Rows from block 5 of a small image classifier, named by matrix and row number. Rows with one number belong to one channel. Each number is 200 + 30 x the weight over its row's rms, rounded and kept within 0 to 999. All counts start at 0.
After each channel's rows are labels from the 100 images, of 14848, where the channel reaches its highest value: "patch colour" is the nearest of a few named colours to the mean colour under the peak. Only what is clearly more common there than usual is listed. The data: photos of arthropod specimens (BIOSCAN-5M).
# c3: 3x3 conv (model.blocks.5.c3.weight, 96x96x3x3, each kernel summed), inputs 0-95
# c1: pointwise conv (model.blocks.5.c1.weight, 96x96x1x1), inputs 0-95

c3.48,206,226,195,150,204,224,189,161,138,212,190,184,201,164,155,175,224,167,175,241,207,220,209,213,212,159,188,180,160,202,182,167,157,213,182,182,153,203,179,169,210,203,188,210,219,165,186,218,111,278,205,226,222,189,171,174,267,196,184,178,218,210,179,226,178,164,172,222,227,210,287,204,126,228,222,194,160,204,188,205,167,191,236,173,210,197,177,240,260,189,198,215,191,197,178,207
c1.48,204,205,155,198,238,223,184,175,198,196,203,170,222,174,223,227,246,197,145,160,251,218,244,214,249,183,176,231,179,222,200,195,190,183,197,180,188,225,161,181,213,180,181,188,219,208,214,240,188,287,225,223,136,198,211,279,185,204,223,211,176,218,214,246,249,214,189,148,217,201,226,240,185,181,239,191,210,226,243,204,196,223,203,129,220,213,195,212,259,212,154,262,208,246,194,207
patch colour: grey; brown

c3.1,166,147,243,193,203,199,183,266,212,230,245,160,207,184,220,222,188,170,204,129,241,240,154,203,167,248,191,170,177,237,218,214,243,217,205,221,194,243,173,222,186,241,139,247,197,186,212,185,193,213,253,181,240,197,187,205,142,177,208,183,205,253,177,222,190,114,187,217,159,209,228,215,240,181,230,179,174,212,190,201,202,158,181,213,226,185,253,217,211,172,190,228,180,177,213,216
c1.1,196,175,188,197,171,261,228,206,184,179,219,118,165,192,191,207,143,205,191,169,183,244,148,162,192,217,230,174,162,230,238,203,211,211,217,211,193,207,201,180,201,179,111,214,194,179,241,224,174,226,194,161,188,196,233,199,167,174,224,213,205,176,202,166,201,164,194,208,175,217,203,180,242,231,237,95,209,225,179,169,184,187,139,157,157,191,221,221,191,157,213,176,194,155,188,206
patch colour: grey; brown

c3.15,195,192,166,167,169,189,149,191,163,212,288,198,168,185,155,155,224,222,126,147,181,264,158,211,158,222,241,126,174,176,145,192,173,200,190,173,157,193,208,195,183,206,150,152,210,178,195,199,200,199,198,183,242,181,196,205,199,169,173,189,185,196,206,214,200,172,204,165,179,224,229,166,157,200,167,160,163,213,240,201,199,210,149,183,202,187,188,240,170,183,160,187,183,192,196,166
c1.15,171,202,209,222,220,214,185,238,266,237,208,205,201,181,217,190,210,217,172,162,257,221,220,199,158,210,217,227,234,220,182,247,221,210,229,217,226,227,183,215,229,181,192,172,161,159,196,259,188,242,220,182,194,201,205,261,145,185,182,192,181,234,144,227,212,208,176,162,159,229,166,196,181,153,208,249,175,230,188,205,169,229,162,194,269,217,233,167,198,217,180,263,204,252,219,140
patch colour: grey

c3.4,213,188,191,238,193,191,149,216,224,213,248,233,193,214,192,194,239,110,237,122,193,224,234,204,205,167,246,192,243,192,215,159,228,203,213,136,167,200,200,200,193,238,151,134,217,230,199,212,214,197,215,201,251,209,198,173,151,172,202,215,244,246,151,186,214,229,248,208,197,257,184,240,197,198,190,192,199,180,193,199,195,201,191,198,167,208,201,270,221,194,182,198,173,254,226,234
c1.4,234,193,146,213,184,190,151,185,209,182,219,174,176,228,215,210,246,152,179,130,164,260,182,200,221,218,211,194,194,150,214,124,174,200,197,171,147,181,171,172,154,225,171,158,247,201,205,156,219,182,215,225,236,166,217,194,189,154,173,221,234,236,174,169,238,229,230,184,211,213,185,212,181,159,243,168,200,200,221,209,229,152,172,221,179,167,189,273,223,212,166,174,199,214,195,213
patch colour: grey

c3.34,172,126,182,236,200,216,231,171,212,233,228,221,215,173,183,173,206,198,245,228,198,208,145,233,175,187,250,247,213,181,237,208,223,165,199,213,197,215,185,206,187,185,238,169,190,209,264,170,196,186,175,190,156,234,230,218,160,232,195,228,196,186,168,213,229,290,173,167,178,228,202,213,155,265,172,210,148,170,177,213,215,219,220,159,162,197,228,200,236,195,227,246,220,202,233,256
c1.34,234,189,170,196,173,216,207,96,182,187,214,195,192,178,184,155,185,158,214,266,172,199,176,200,206,185,185,186,138,158,223,207,156,187,166,195,191,164,157,213,156,164,232,175,194,190,211,177,200,139,184,186,165,130,194,189,208,179,170,191,190,158,162,197,188,235,182,152,189,165,214,203,173,267,200,160,209,175,166,150,188,188,212,189,175,186,178,216,225,152,244,175,164,178,217,206
patch colour: grey

c3.42,127,186,232,205,154,148,230,204,148,213,223,189,194,220,166,187,150,270,219,173,215,168,183,142,136,153,168,203,198,204,205,209,208,207,192,185,223,150,217,188,214,194,196,195,184,174,261,192,175,179,142,186,192,213,182,174,239,215,226,198,177,192,206,197,156,260,205,178,182,197,194,218,123,202,166,180,196,177,210,194,155,154,233,210,163,154,210,221,217,210,212,148,180,179,158,191
c1.42,154,209,247,242,175,101,212,226,209,234,203,224,230,228,171,211,159,275,228,202,202,192,193,162,128,216,202,221,226,215,185,202,217,205,226,161,227,199,244,255,204,216,188,233,141,219,269,206,205,247,207,195,194,227,211,179,249,189,217,203,191,210,203,222,172,229,204,209,209,244,211,214,154,218,159,213,224,208,212,213,129,181,275,207,220,188,213,205,214,189,219,198,190,208,215,208
patch colour: grey

c3.22,218,217,115,188,148,194,211,163,213,184,193,172,226,197,140,185,195,179,189,238,148,184,200,195,226,164,212,164,228,207,198,184,205,156,194,217,192,169,181,149,197,123,214,138,199,191,206,200,157,196,232,201,197,205,199,192,241,162,165,183,220,192,239,182,171,193,227,166,196,210,243,145,187,211,200,129,263,210,255,180,192,233,162,230,154,228,187,204,211,214,225,185,176,202,173,146
c1.22,241,221,152,220,202,221,241,235,262,220,217,243,210,221,213,217,220,199,220,156,182,201,211,155,257,197,213,217,235,217,218,245,223,197,237,213,232,252,168,264,250,198,220,186,207,201,291,203,263,220,225,196,236,222,215,228,199,199,210,192,195,226,229,184,222,173,242,204,182,243,227,209,238,153,225,211,181,214,226,236,197,231,231,204,236,248,221,208,237,202,168,214,212,243,237,232
patch colour: grey

c3.18,158,209,246,211,219,220,162,211,204,209,169,201,183,175,221,184,224,185,204,187,234,186,220,256,208,265,172,205,220,241,154,184,200,217,198,187,163,168,220,230,205,220,122,211,198,174,232,171,227,235,182,201,245,221,213,174,245,232,181,190,177,201,242,201,201,170,172,251,221,235,94,219,251,163,180,235,178,178,220,192,238,208,215,189,202,192,215,166,227,220,210,205,234,229,234,270
c1.18,164,168,195,191,188,181,178,193,176,132,218,193,215,184,203,209,149,194,137,241,240,192,211,275,134,229,153,192,164,192,168,205,187,192,225,186,195,167,169,164,125,153,157,208,191,173,272,206,174,220,165,208,253,155,219,187,187,190,155,214,195,168,187,181,211,173,133,199,207,241,193,173,222,219,176,181,205,197,183,186,202,212,197,187,167,179,225,163,206,167,257,181,216,219,207,201
patch colour: grey

c3.59,182,185,194,199,218,187,189,236,143,214,217,211,162,157,218,165,206,215,191,212,217,256,207,245,179,192,213,176,202,189,151,180,230,202,195,209,189,157,202,192,204,258,182,201,232,214,234,173,179,168,205,196,208,205,178,204,186,232,209,199,87,218,171,187,239,211,170,249,212,182,156,232,218,210,155,192,196,175,199,209,160,257,187,209,197,206,226,240,191,145,136,203,144,248,249,259
c1.59,230,182,178,190,165,192,224,206,200,177,184,225,207,172,161,192,189,229,215,181,145,195,219,233,143,160,220,158,181,203,216,196,238,179,226,214,162,182,195,157,185,194,215,183,166,211,253,170,155,195,172,181,213,223,214,145,167,180,191,143,144,234,169,142,160,182,173,214,173,204,277,222,157,177,196,143,181,201,173,188,155,187,143,199,198,213,252,205,165,180,145,214,168,228,191,194
patch colour: grey; brown

c3.6,276,176,214,205,214,197,163,195,215,193,191,234,204,224,249,238,231,250,214,212,252,248,183,216,229,254,195,201,176,185,172,229,228,219,217,177,204,244,203,222,187,215,154,201,207,235,232,185,279,217,197,242,220,192,245,206,201,176,211,197,256,223,256,228,220,173,220,217,247,228,173,228,232,269,243,233,187,213,244,206,201,173,200,202,216,196,250,192,254,214,191,196,259,213,198,224
c1.6,247,159,198,183,161,157,145,164,203,189,243,215,226,239,182,215,166,227,215,202,213,238,197,153,151,219,157,178,185,176,196,240,213,238,236,192,222,240,182,202,149,196,180,209,187,188,190,185,239,227,145,263,190,114,224,177,223,141,187,208,240,179,236,185,154,197,184,212,249,205,230,175,202,233,199,217,189,204,227,187,203,158,205,230,197,182,240,208,209,200,267,185,224,225,195,158
patch colour: grey

c3.24,173,204,213,198,192,209,185,276,201,213,136,215,245,179,200,220,171,149,189,178,205,203,212,250,196,158,175,210,201,233,231,188,207,178,149,252,198,229,195,231,246,209,220,252,203,150,170,223,192,194,143,221,193,214,177,192,192,208,186,249,157,208,186,202,201,212,234,209,165,163,209,136,181,152,161,231,184,212,141,243,122,193,207,246,204,195,240,177,188,168,251,229,206,188,196,200
c1.24,143,192,191,159,162,205,106,227,161,192,160,196,246,178,141,172,177,196,180,228,170,218,191,269,178,171,165,165,197,175,216,178,178,172,157,236,144,181,201,200,208,194,220,248,167,196,158,198,157,204,174,213,191,200,149,182,181,192,157,212,207,220,159,185,185,178,234,180,165,151,214,132,196,170,155,190,182,174,193,203,165,160,176,207,187,216,197,199,166,176,224,203,176,178,173,182
patch colour: grey; brown

c3.93,185,189,228,194,217,136,155,263,189,214,169,198,177,198,194,216,193,199,173,150,235,176,211,178,215,192,196,219,203,214,214,201,219,196,185,208,226,218,234,184,235,252,239,246,227,218,160,239,198,220,198,209,229,216,218,212,201,180,216,210,114,215,179,239,201,139,207,232,177,212,188,234,242,75,210,193,243,209,161,199,176,196,178,190,226,209,189,184,148,191,160,222,189,203,247,240
c1.93,160,183,233,171,186,136,138,256,156,210,143,205,174,175,176,142,212,179,182,202,201,153,174,158,214,185,211,193,201,222,184,199,199,188,156,222,203,207,250,182,237,217,227,211,201,207,139,211,191,181,153,175,201,251,220,194,246,207,205,160,121,201,184,216,171,148,195,221,208,188,167,238,229,122,181,186,199,177,178,202,195,230,187,173,197,201,160,191,167,183,193,161,191,176,201,253
patch colour: brown

c3.82,246,213,236,202,207,292,204,228,201,200,194,261,199,178,244,200,186,227,250,180,214,184,234,293,168,213,223,270,200,199,185,228,207,187,195,173,213,220,202,236,259,189,192,193,174,151,256,225,216,214,176,239,239,196,216,223,200,231,181,179,167,221,193,204,210,196,224,204,232,211,173,179,184,197,193,237,194,217,186,206,210,193,223,105,203,219,204,199,240,184,186,209,271,201,235,204
c1.82,239,151,202,196,149,247,192,189,176,138,205,181,216,177,206,186,190,208,158,208,217,191,167,275,166,187,206,223,137,196,156,187,161,183,165,154,189,183,200,171,185,174,182,188,201,154,205,166,189,188,187,225,250,151,197,198,193,202,173,157,183,227,184,200,220,209,214,185,199,177,196,178,149,187,203,212,213,184,200,199,212,180,182,184,151,98,211,201,197,197,204,143,234,103,191,225
patch colour: grey

c3.70,264,170,172,217,234,189,183,223,226,150,191,233,245,232,212,252,230,215,164,190,211,207,195,213,201,207,237,228,202,184,219,254,224,209,222,160,222,238,187,231,154,161,188,214,211,226,188,201,261,213,200,208,198,195,245,196,207,197,198,255,239,222,202,217,257,286,186,157,184,233,163,205,172,208,216,227,186,235,187,214,129,188,230,190,229,187,228,195,193,222,210,224,261,215,251,248
c1.70,226,174,180,188,145,221,212,218,222,124,159,185,238,231,170,249,160,210,158,203,206,179,157,194,199,190,180,213,179,197,225,226,221,186,212,206,223,216,188,229,147,118,194,215,184,214,214,217,242,207,199,166,201,168,210,188,209,168,183,248,188,203,137,210,205,243,182,139,115,209,149,194,196,167,243,197,197,213,196,170,151,179,214,241,198,151,243,194,179,213,256,196,194,210,207,208
patch colour: brown; grey

c3.11,166,188,259,240,195,225,199,258,215,203,168,229,190,211,215,230,176,202,231,170,242,173,212,131,223,275,187,218,225,175,223,213,179,193,188,189,218,226,234,210,201,209,167,208,120,185,170,173,219,232,175,213,186,228,141,187,226,223,201,203,152,208,203,181,216,234,158,200,187,166,145,199,270,197,201,197,182,197,207,189,183,217,237,196,188,195,161,189,220,284,229,228,170,195,266,199
c1.11,166,211,210,208,148,197,163,211,184,175,206,167,193,243,164,229,166,201,204,180,180,126,198,143,153,213,171,179,223,172,202,188,166,162,227,181,199,181,232,185,199,191,184,201,100,209,172,198,205,223,218,159,153,178,199,179,226,175,193,179,184,209,199,132,176,189,167,179,188,176,157,183,215,132,159,147,191,188,182,173,160,208,199,215,158,211,208,159,139,209,252,173,172,206,174,191
patch colour: grey; brown

c3.2,161,229,194,222,241,210,170,224,272,217,200,196,247,202,207,244,202,214,208,192,242,198,195,199,175,246,107,210,200,199,183,212,227,211,211,216,194,206,180,227,206,228,165,218,169,161,136,157,187,235,194,198,174,127,183,225,191,208,228,265,157,222,188,238,235,162,187,185,176,169,142,173,248,204,208,214,184,180,181,177,232,177,172,197,222,227,200,182,177,189,230,200,138,170,248,174
c1.2,150,201,130,170,188,187,157,209,247,200,167,181,211,178,165,205,188,198,172,208,183,161,168,244,184,220,148,186,165,163,135,183,162,202,217,187,155,161,192,196,175,211,206,196,153,174,112,164,176,186,199,194,184,142,177,190,201,173,176,215,172,226,208,178,195,160,194,195,167,165,200,175,220,165,200,196,148,146,169,154,226,170,191,231,189,196,180,175,159,164,208,148,171,177,202,165
patch colour: grey

c3.26,195,199,195,209,190,219,168,145,231,185,210,181,151,204,206,209,220,198,196,206,117,200,245,116,166,205,136,200,203,171,218,166,191,215,205,192,160,133,177,163,164,210,176,186,245,164,206,217,205,204,237,174,203,182,173,217,191,170,236,225,154,243,160,224,196,228,148,198,186,204,218,148,242,198,245,151,177,185,179,212,122,190,177,195,178,225,160,228,199,237,195,194,173,182,204,200
c1.26,190,217,167,164,143,175,179,170,197,130,225,178,162,187,190,199,182,211,188,220,131,173,228,133,187,155,153,179,183,176,197,163,210,204,208,207,165,135,195,146,151,186,166,187,211,205,211,199,186,212,230,170,198,223,194,186,213,173,218,202,166,198,180,203,183,194,167,182,204,255,240,152,163,187,206,110,209,185,201,202,188,173,162,194,144,198,174,230,146,202,220,178,158,159,190,190
patch colour: grey; brown

c3.9,202,211,235,208,107,246,179,220,259,183,185,202,248,213,132,195,144,110,134,246,204,203,205,237,193,199,198,178,189,170,216,193,198,195,155,200,175,206,177,194,212,201,223,185,164,177,223,188,274,183,221,159,220,162,164,196,212,159,194,223,264,220,215,149,195,221,232,159,157,208,220,179,214,220,185,193,199,193,213,200,160,184,187,207,209,182,174,204,193,186,234,186,218,167,204,178
c1.9,190,194,254,241,114,214,217,251,256,182,224,205,216,207,167,181,175,180,177,190,205,234,220,226,212,221,213,210,170,197,234,206,232,199,176,170,197,229,238,203,218,218,222,182,180,170,201,173,279,242,144,203,219,227,157,124,203,188,243,228,219,196,224,187,211,270,242,192,176,227,183,211,232,186,208,197,218,227,251,206,213,240,227,167,194,155,161,223,219,237,245,212,190,176,228,197
patch colour: brown; black

c3.61,218,200,162,176,191,156,209,209,186,184,186,196,240,226,152,222,222,204,190,254,171,173,169,166,207,168,219,227,214,185,208,243,198,192,229,172,220,200,167,197,183,95,164,161,187,194,135,207,171,170,238,147,173,180,234,206,230,193,174,193,215,204,118,245,175,208,177,175,212,212,185,183,205,246,202,195,210,224,182,166,259,167,176,195,244,203,227,169,198,125,164,200,225,180,201,195
c1.61,220,184,194,167,211,171,200,207,207,208,171,229,209,219,190,226,193,231,196,219,196,146,172,119,186,164,242,239,254,213,217,283,171,216,199,190,238,228,195,205,197,164,158,214,222,214,167,201,179,165,224,161,164,219,251,227,222,175,197,167,165,182,83,229,210,223,190,183,183,214,182,220,200,237,179,215,182,195,130,208,141,181,212,204,211,184,215,220,182,214,244,204,185,216,196,226
patch colour: grey

c3.29,183,199,177,214,205,172,243,145,177,148,149,180,177,212,245,230,186,222,222,195,197,198,188,157,177,181,211,203,200,250,215,200,243,219,188,221,234,187,233,210,154,222,172,256,230,248,192,248,233,212,184,242,230,209,232,182,219,194,226,166,197,128,202,233,184,215,216,212,219,180,207,211,138,193,166,196,240,245,214,164,201,207,242,214,127,193,212,205,203,122,220,178,215,181,149,244
c1.29,198,202,176,168,145,183,191,148,190,152,163,156,174,158,198,195,159,200,183,221,149,202,187,182,196,170,176,158,164,148,165,179,205,185,178,201,187,149,201,162,181,192,179,193,193,179,179,188,216,190,184,183,228,163,195,188,251,183,192,138,208,127,207,201,173,174,195,189,192,183,219,187,172,188,163,141,203,170,195,161,200,173,168,221,129,211,191,188,185,127,216,143,195,170,127,196
patch colour: brown; grey

c3.78,161,191,200,202,210,194,224,166,226,187,251,190,186,283,225,237,206,222,207,253,184,196,198,259,192,189,222,253,265,199,208,218,233,239,244,231,249,236,225,227,202,211,205,217,221,173,236,228,247,183,242,208,212,195,184,264,210,185,224,182,228,217,223,240,214,196,201,200,216,201,210,217,147,232,146,222,139,233,211,222,158,181,195,239,245,174,214,253,226,187,208,179,238,182,166,220
c1.78,177,212,184,163,126,154,222,177,218,193,268,186,179,215,158,186,180,185,199,247,147,193,214,245,198,218,172,154,186,188,211,177,190,220,221,198,175,161,183,184,202,176,236,205,195,166,184,159,198,175,166,237,221,157,125,161,226,174,201,197,223,152,230,194,149,230,218,192,186,193,215,198,171,235,173,185,189,177,150,188,200,136,162,216,224,191,189,199,211,215,200,157,200,138,141,148
patch colour: brown; grey

c3.65,195,182,267,173,191,164,228,200,151,227,227,177,194,182,232,160,194,229,191,163,198,258,190,181,198,185,219,194,243,201,188,202,183,214,121,216,193,218,249,228,214,210,210,223,224,180,108,187,240,206,167,244,187,216,219,254,198,220,165,140,207,208,202,214,171,201,211,219,208,160,207,235,208,244,201,219,157,177,232,211,239,217,223,223,211,182,97,244,223,193,211,183,218,192,224,199
c1.65,210,217,233,152,140,180,194,184,107,178,194,189,173,184,166,151,212,239,187,214,111,178,207,129,188,182,224,157,217,192,211,205,168,195,166,200,159,191,231,181,220,201,209,220,175,188,147,182,214,187,132,201,158,196,222,179,227,222,177,153,190,183,214,171,145,186,231,212,189,186,227,200,164,200,187,161,174,183,220,181,218,182,208,187,179,191,116,227,188,188,212,177,180,189,169,174
patch colour: brown

c3.77,222,182,181,232,242,217,213,189,217,186,221,201,202,228,212,253,265,207,191,192,224,214,178,198,218,260,197,193,157,182,222,188,197,191,224,198,183,237,165,233,184,212,214,226,203,223,181,157,193,188,226,208,193,183,258,177,153,179,198,264,204,242,169,245,239,192,187,182,168,196,174,207,196,247,232,218,189,224,154,218,147,196,191,204,264,168,217,188,306,225,165,218,246,158,254,216
c1.77,214,149,169,197,200,182,231,193,186,159,220,164,201,197,204,231,255,212,174,214,211,204,192,189,206,209,186,153,174,148,216,158,177,191,179,215,149,234,130,193,130,192,194,217,204,194,184,156,172,209,202,212,190,182,209,178,135,176,162,251,207,192,170,240,203,181,174,142,174,170,227,169,169,199,216,179,214,166,207,211,182,154,151,202,216,149,179,181,271,239,195,204,218,122,204,164
patch colour: grey

c3.8,138,236,250,219,216,253,169,208,138,224,154,191,219,238,253,205,178,265,234,180,228,244,185,170,194,237,178,236,240,228,202,177,194,188,221,255,218,200,200,218,215,190,164,226,200,147,256,198,194,209,247,201,205,203,188,260,217,189,204,230,192,204,185,227,218,215,152,205,205,175,155,180,249,247,186,218,177,211,179,168,173,237,227,254,233,196,169,189,228,245,212,171,186,205,206,227
c1.8,176,209,216,208,152,229,183,180,159,165,157,176,217,186,208,211,158,201,171,207,223,181,195,204,125,187,166,233,170,191,154,196,164,191,236,182,173,165,193,140,182,139,225,166,190,167,255,204,141,176,223,177,210,175,178,212,236,155,163,206,197,227,132,174,180,183,170,163,186,174,191,198,189,210,172,160,167,192,125,137,187,210,199,234,193,198,200,150,210,209,215,166,206,194,159,177
patch colour: grey

c3.75,178,178,251,229,192,170,167,209,202,234,210,190,229,191,255,202,193,174,138,170,180,208,191,162,184,209,221,207,203,149,144,231,200,243,186,186,203,231,220,221,183,226,180,221,154,140,257,207,222,199,192,215,282,242,176,245,208,189,219,162,219,162,177,238,178,178,199,187,173,250,210,187,96,182,182,200,226,202,212,208,214,179,190,202,201,207,146,193,216,208,142,216,211,172,228,176
c1.75,188,189,213,206,142,186,157,193,174,217,195,162,213,164,191,158,217,132,124,221,169,213,209,194,203,214,200,157,183,200,178,180,205,201,168,189,184,188,193,190,231,206,196,187,157,122,151,203,206,180,179,187,203,208,148,189,172,222,219,199,198,191,181,221,208,186,220,169,175,201,206,171,121,126,166,141,205,199,227,206,241,185,145,192,186,205,157,171,179,226,124,189,186,199,181,137
patch colour: brown

c3.86,227,218,187,209,220,186,161,201,200,232,229,217,174,220,223,195,229,218,207,178,223,210,226,241,141,233,231,201,184,233,170,187,236,183,185,167,211,171,188,210,271,199,182,180,244,169,201,209,253,177,159,204,210,214,225,240,195,221,261,261,165,225,201,244,224,289,210,185,266,226,169,201,222,174,191,229,195,199,235,187,194,219,175,156,216,207,161,226,192,175,153,236,214,271,186,236
c1.86,224,202,180,188,184,176,175,163,234,192,177,178,198,211,166,165,155,237,135,205,177,206,159,233,173,142,166,150,163,201,216,191,203,180,203,172,179,167,159,171,211,161,200,185,180,192,204,151,250,179,167,199,202,169,197,201,164,155,207,256,221,197,163,135,187,266,217,155,159,194,216,208,191,153,216,174,182,172,197,99,198,159,177,199,190,188,162,193,186,195,205,195,206,195,171,237
patch colour: grey

c3.95,184,225,169,194,246,169,166,172,230,179,241,225,165,220,188,199,223,175,234,209,195,116,268,238,150,190,165,216,164,221,218,218,213,221,232,159,172,220,188,230,209,195,203,202,186,217,174,210,159,251,230,168,188,173,230,194,165,189,216,249,240,225,178,195,181,216,205,203,233,261,224,200,197,196,143,231,195,242,197,153,163,219,190,139,235,187,224,183,176,180,196,240,221,232,190,137
c1.95,177,162,219,168,222,157,152,182,187,165,226,151,190,207,194,182,213,181,151,145,195,162,133,161,196,184,174,183,182,232,209,187,189,204,141,213,196,218,204,216,167,215,129,248,219,180,138,170,193,160,186,169,204,173,230,218,187,183,156,142,190,169,193,201,182,194,214,178,143,229,221,192,165,177,182,225,156,207,199,186,197,150,198,245,196,137,212,202,144,236,198,148,195,217,194,189
patch colour: grey

c3.56,174,196,155,193,176,213,200,213,171,219,211,220,176,199,159,150,156,189,200,160,185,129,226,184,199,205,219,198,206,179,165,218,251,192,192,200,176,185,215,162,214,203,218,168,179,191,181,194,152,200,177,168,179,176,176,180,200,242,234,139,169,181,171,229,211,172,164,165,155,240,160,201,194,162,222,179,185,140,253,205,239,206,150,141,172,249,193,212,197,122,217,200,141,202,191,153
c1.56,194,208,175,286,162,197,219,221,237,212,243,219,244,211,125,223,148,223,201,186,226,178,245,203,199,233,230,222,200,201,218,255,228,191,230,187,208,189,225,221,193,189,221,205,169,171,248,244,174,205,201,166,221,220,220,125,194,185,218,218,215,238,149,160,222,251,169,180,154,278,177,180,216,197,226,211,168,190,217,188,189,235,211,179,194,195,242,232,208,171,249,234,215,197,217,184
patch colour: grey

c3.27,201,219,224,238,180,196,224,190,218,204,173,217,201,191,173,228,203,162,174,162,219,149,269,254,204,202,199,159,199,195,184,199,197,206,184,145,197,198,166,215,203,152,214,162,168,180,172,234,155,244,185,158,224,159,148,186,251,132,189,233,201,226,123,185,209,209,197,162,170,207,255,152,186,158,186,219,210,220,140,190,157,204,185,248,228,200,175,159,222,227,236,220,221,198,207,181
c1.27,208,216,210,191,168,178,170,211,212,183,163,168,195,188,217,202,218,155,182,218,199,113,248,239,213,162,176,123,215,207,180,185,197,160,191,196,200,193,114,184,212,136,179,157,178,232,181,247,161,221,205,114,200,184,204,228,264,188,195,217,208,210,195,206,218,202,197,152,202,203,232,184,197,196,192,172,239,228,209,217,163,186,159,217,247,215,182,158,213,220,247,230,196,225,190,163
patch colour: brown