{
  "model": "image classifier",
  "dataset": "photos of arthropod specimens (BIOSCAN-5M)",
  "train_examples": 195000,
  "image_size": 32,
  "crop_scale_min": 0.7,
  "horizontal_flip": true,
  "translate": 0.06,
  "color_jitter": 0.1,
  "targets": ["family"],
  "num_classes": 218,
  "arch": "repvgg",
  "norm": "batchnorm",
  "activation": "relu6",
  "depths": [3, 6, 3],
  "kernel_size": 3,
  "stem": "deep",
  "widths": [48, 96, 192],
  "mixing": "mixup",
  "label_smoothing": 0.1,
  "loss": "binary_cross_entropy",
  "head_dropout": 0.2,
  "init": "torch_default",
  "optimizer": "ademamix",
  "lr": 0.00165,
  "beta1": 0.9,
  "beta2": 0.999,
  "eps": 1e-08,
  "beta3": 0.999,
  "alpha": 4,
  "grad_clip": 1.0,
  "steps": 7800,
  "batch_size": 256,
  "epochs": 10.2,
  "lr_schedule": "wsd",
  "decay_fraction": 0.2,
  "final_lr_fraction": 0.05,
  "warmup_steps": 780,
  "weight_decay": 0.0
}
Rows from block 9 of a small image classifier, named by matrix and row number. Rows with one number belong to one channel. Each number is 500 + 50 x the weight over its row's rms, rounded and kept within 0 to 999. All counts start at 0. Numbers have three digits each.
After each channel's rows are labels from the 100 images, of 14848, where the channel reaches its highest value: "colour at peak" is the nearest of a few named colours to the mean colour under the peak; "strongest on" is what is common among them. Only what is clearly more common there than usual is listed. The data: photos of arthropod specimens (BIOSCAN-5M).
# c3: 3x3 conv, stride 2 (model.blocks.9.c3.weight, 192x96x3x3, each kernel summed), inputs 0-95
# c1: pointwise conv, stride 2 (model.blocks.9.c1.weight, 192x96x1x1), inputs 0-95

c3.136:506453513450440507473519473495488460496517643475479468493544489477590568464570566498533561450493524516496488547487514471573548544488527505522468654586532531519510508360473511478459553577425542562540431377483465479571516536622506500519461537561421534504475509572467537426468513455524487543
c1.136:494435476415429475509522465449485429529513558477410430503503441424553522464489559482483497442476514460460424511444484452518519458438490410468442583507487459482509513452437486481463526554398468534541410325477475410561456500447490538470492527529373483493484477507405508465389478460491479483
colour at peak: grey; brown
strongest on: order Coleoptera

c3.22:573370478530473520508487475523432547541494509516525569487476522478472458430434499378540455544517465590516486415470389498507517472497525446552535353541401392406556435548515417493528475523442486459460534488528547467512498488489460531402552442538510515546461473470511443513467543485415472451
c1.22:556521515513480580512589542507402551487564561566550578471484552558480518464548504511616501568594562598519543521499404523576528530530558477546512312519462495545566478554556515513521532543533487516525493553515412493544554534525558441518483532570552532581540498518548530501529549496542493516
colour at peak: grey
strongest on: order Coleoptera

c3.34:450519464495520536511516448407493539525440531527508562505474509487413391452515419499534475517413584585481411537499441436510563511491472472396445523423456472599457448386544482496549433490542489458487397465427523571529559536531561479578573456509529510564540514577514473522500408521490477494
c1.34:473495463444547470517524407467509503476420519476514536531485493519377395457473437456482481469427525603468416491460442420511542479448497400385412586435441461526455541420489472485507476507486458457485446419405539513515506491481546482539582455470497468479538517552468420522468369472490472501
colour at peak: brown
strongest on: order Coleoptera

c3.182:494453510518484511456445475441561474392442499531496520424565539472467526480464516520548566572496435608521499520540478523457599567508504501550415427494562551466451580508484474617535555540441485509571436457532526440479580476425451490580556495505497535574467534560459516504502530597545521637
c1.182:502412509488499481433419443431448492439407472463473518471506492468434450464425566454481490531391413576526428485539445478423495460495483516471426450435506519447455576491438460535526517528434470486500466412486634451457499454410487489477618475498446420500462494485459501504430509547492475604
colour at peak: brown; grey
strongest on: order Coleoptera

c3.51:630462533514553441564551448507521565499508464426568583512559487468410563518490549482477536472563501430542422413523476459536491445557573535566518482458523514465476537408472529477520449499377470526476456472572537536431465478386540445503547443502534425488511450439531535512443527470496535379
c1.51:588526581486546486511524497533497577445490486422635572500558523537424542476501528512500576474586533471548487461416463466541476471441569535553511442493546511512460492437493537543518481572425495504489425484577469543491565537399537402543478463538556450523541460475533532493393554515535535357
colour at peak: brown; black
strongest on: order Coleoptera

c3.117:475512506462563490440514435416437544527410505463492487437527490411395530410453495512509563464548501453489423491479462486442473506340514508515444529484552449510466378496469398511483518559464520488488473481525468476508519460390482410544494564450517436488471494507483478401368534537479560469
c1.117:490546537487559545438506479453401595453443522519555501436532536472404574487499532528559551523529529473508462540434496522480461549400478559523509482498574518569471374462510453522509476547507592500503471553542364574479565492473491444587428545513598475542499479505524519443457573585510591473
colour at peak: brown; grey
strongest on: order Coleoptera

c3.35:547508599560464559522498422503503557558503534585551581445494555465476457439544543421576492494532540501479486447466509602488473519534473536616489459562567469513501445471543514485516497501578521467546451523628461435574463522574509468464593448555581570572504546498540616481491462518476539559
c1.35:544445485495509514515458379480414478504515490535440544465462493474452399413486505395506409475494505466473459370454514544501463430503482464543472478501493451448484493487463475461483461458511461457547411446547479365541362484502449487421616490459496489527470515445496539507470405440441463549
colour at peak: brown; black
strongest on: order Coleoptera

c3.31:483521527488543502497442502511477517521554570476507511421521494520508532377475468534463522556553544536445453509471425461608454527474564553521528620536501535512537454443492377622480519499469550383581411438557419500546522453460486510481379533516454461477489553527513581455472513555434514473
c1.31:471509444462540450490434492504495491509497529418511485506498492493467476353443468490428474535525484533484437487495428451605420480450570523456508617497473499495528477474467301548476516474406523389525428445495425509509487441432510489414446512527445451429467526489474551479458529495444513450
colour at peak: brown
strongest on: order Diptera

c3.16:473523513468508417431503502554388432490497552526488485504470505484490533390496543483501524542455481436458510475488428498572539459533485381530496454542559362429552508718466461413483516519470504510446503513480531509412530466417480526483537516527477518489459398500481454530475538435455514491
c1.16:497508567499510478483516519484330443479479547559533485490480558479517566447554500515575565572381540481446550547544494518544579515543496472542468466591581436474455489600518488447499547530510541489469528550517477566354550480495498506532440502563476563583441385507556513518541564491465531524
colour at peak: grey
strongest on: order Coleoptera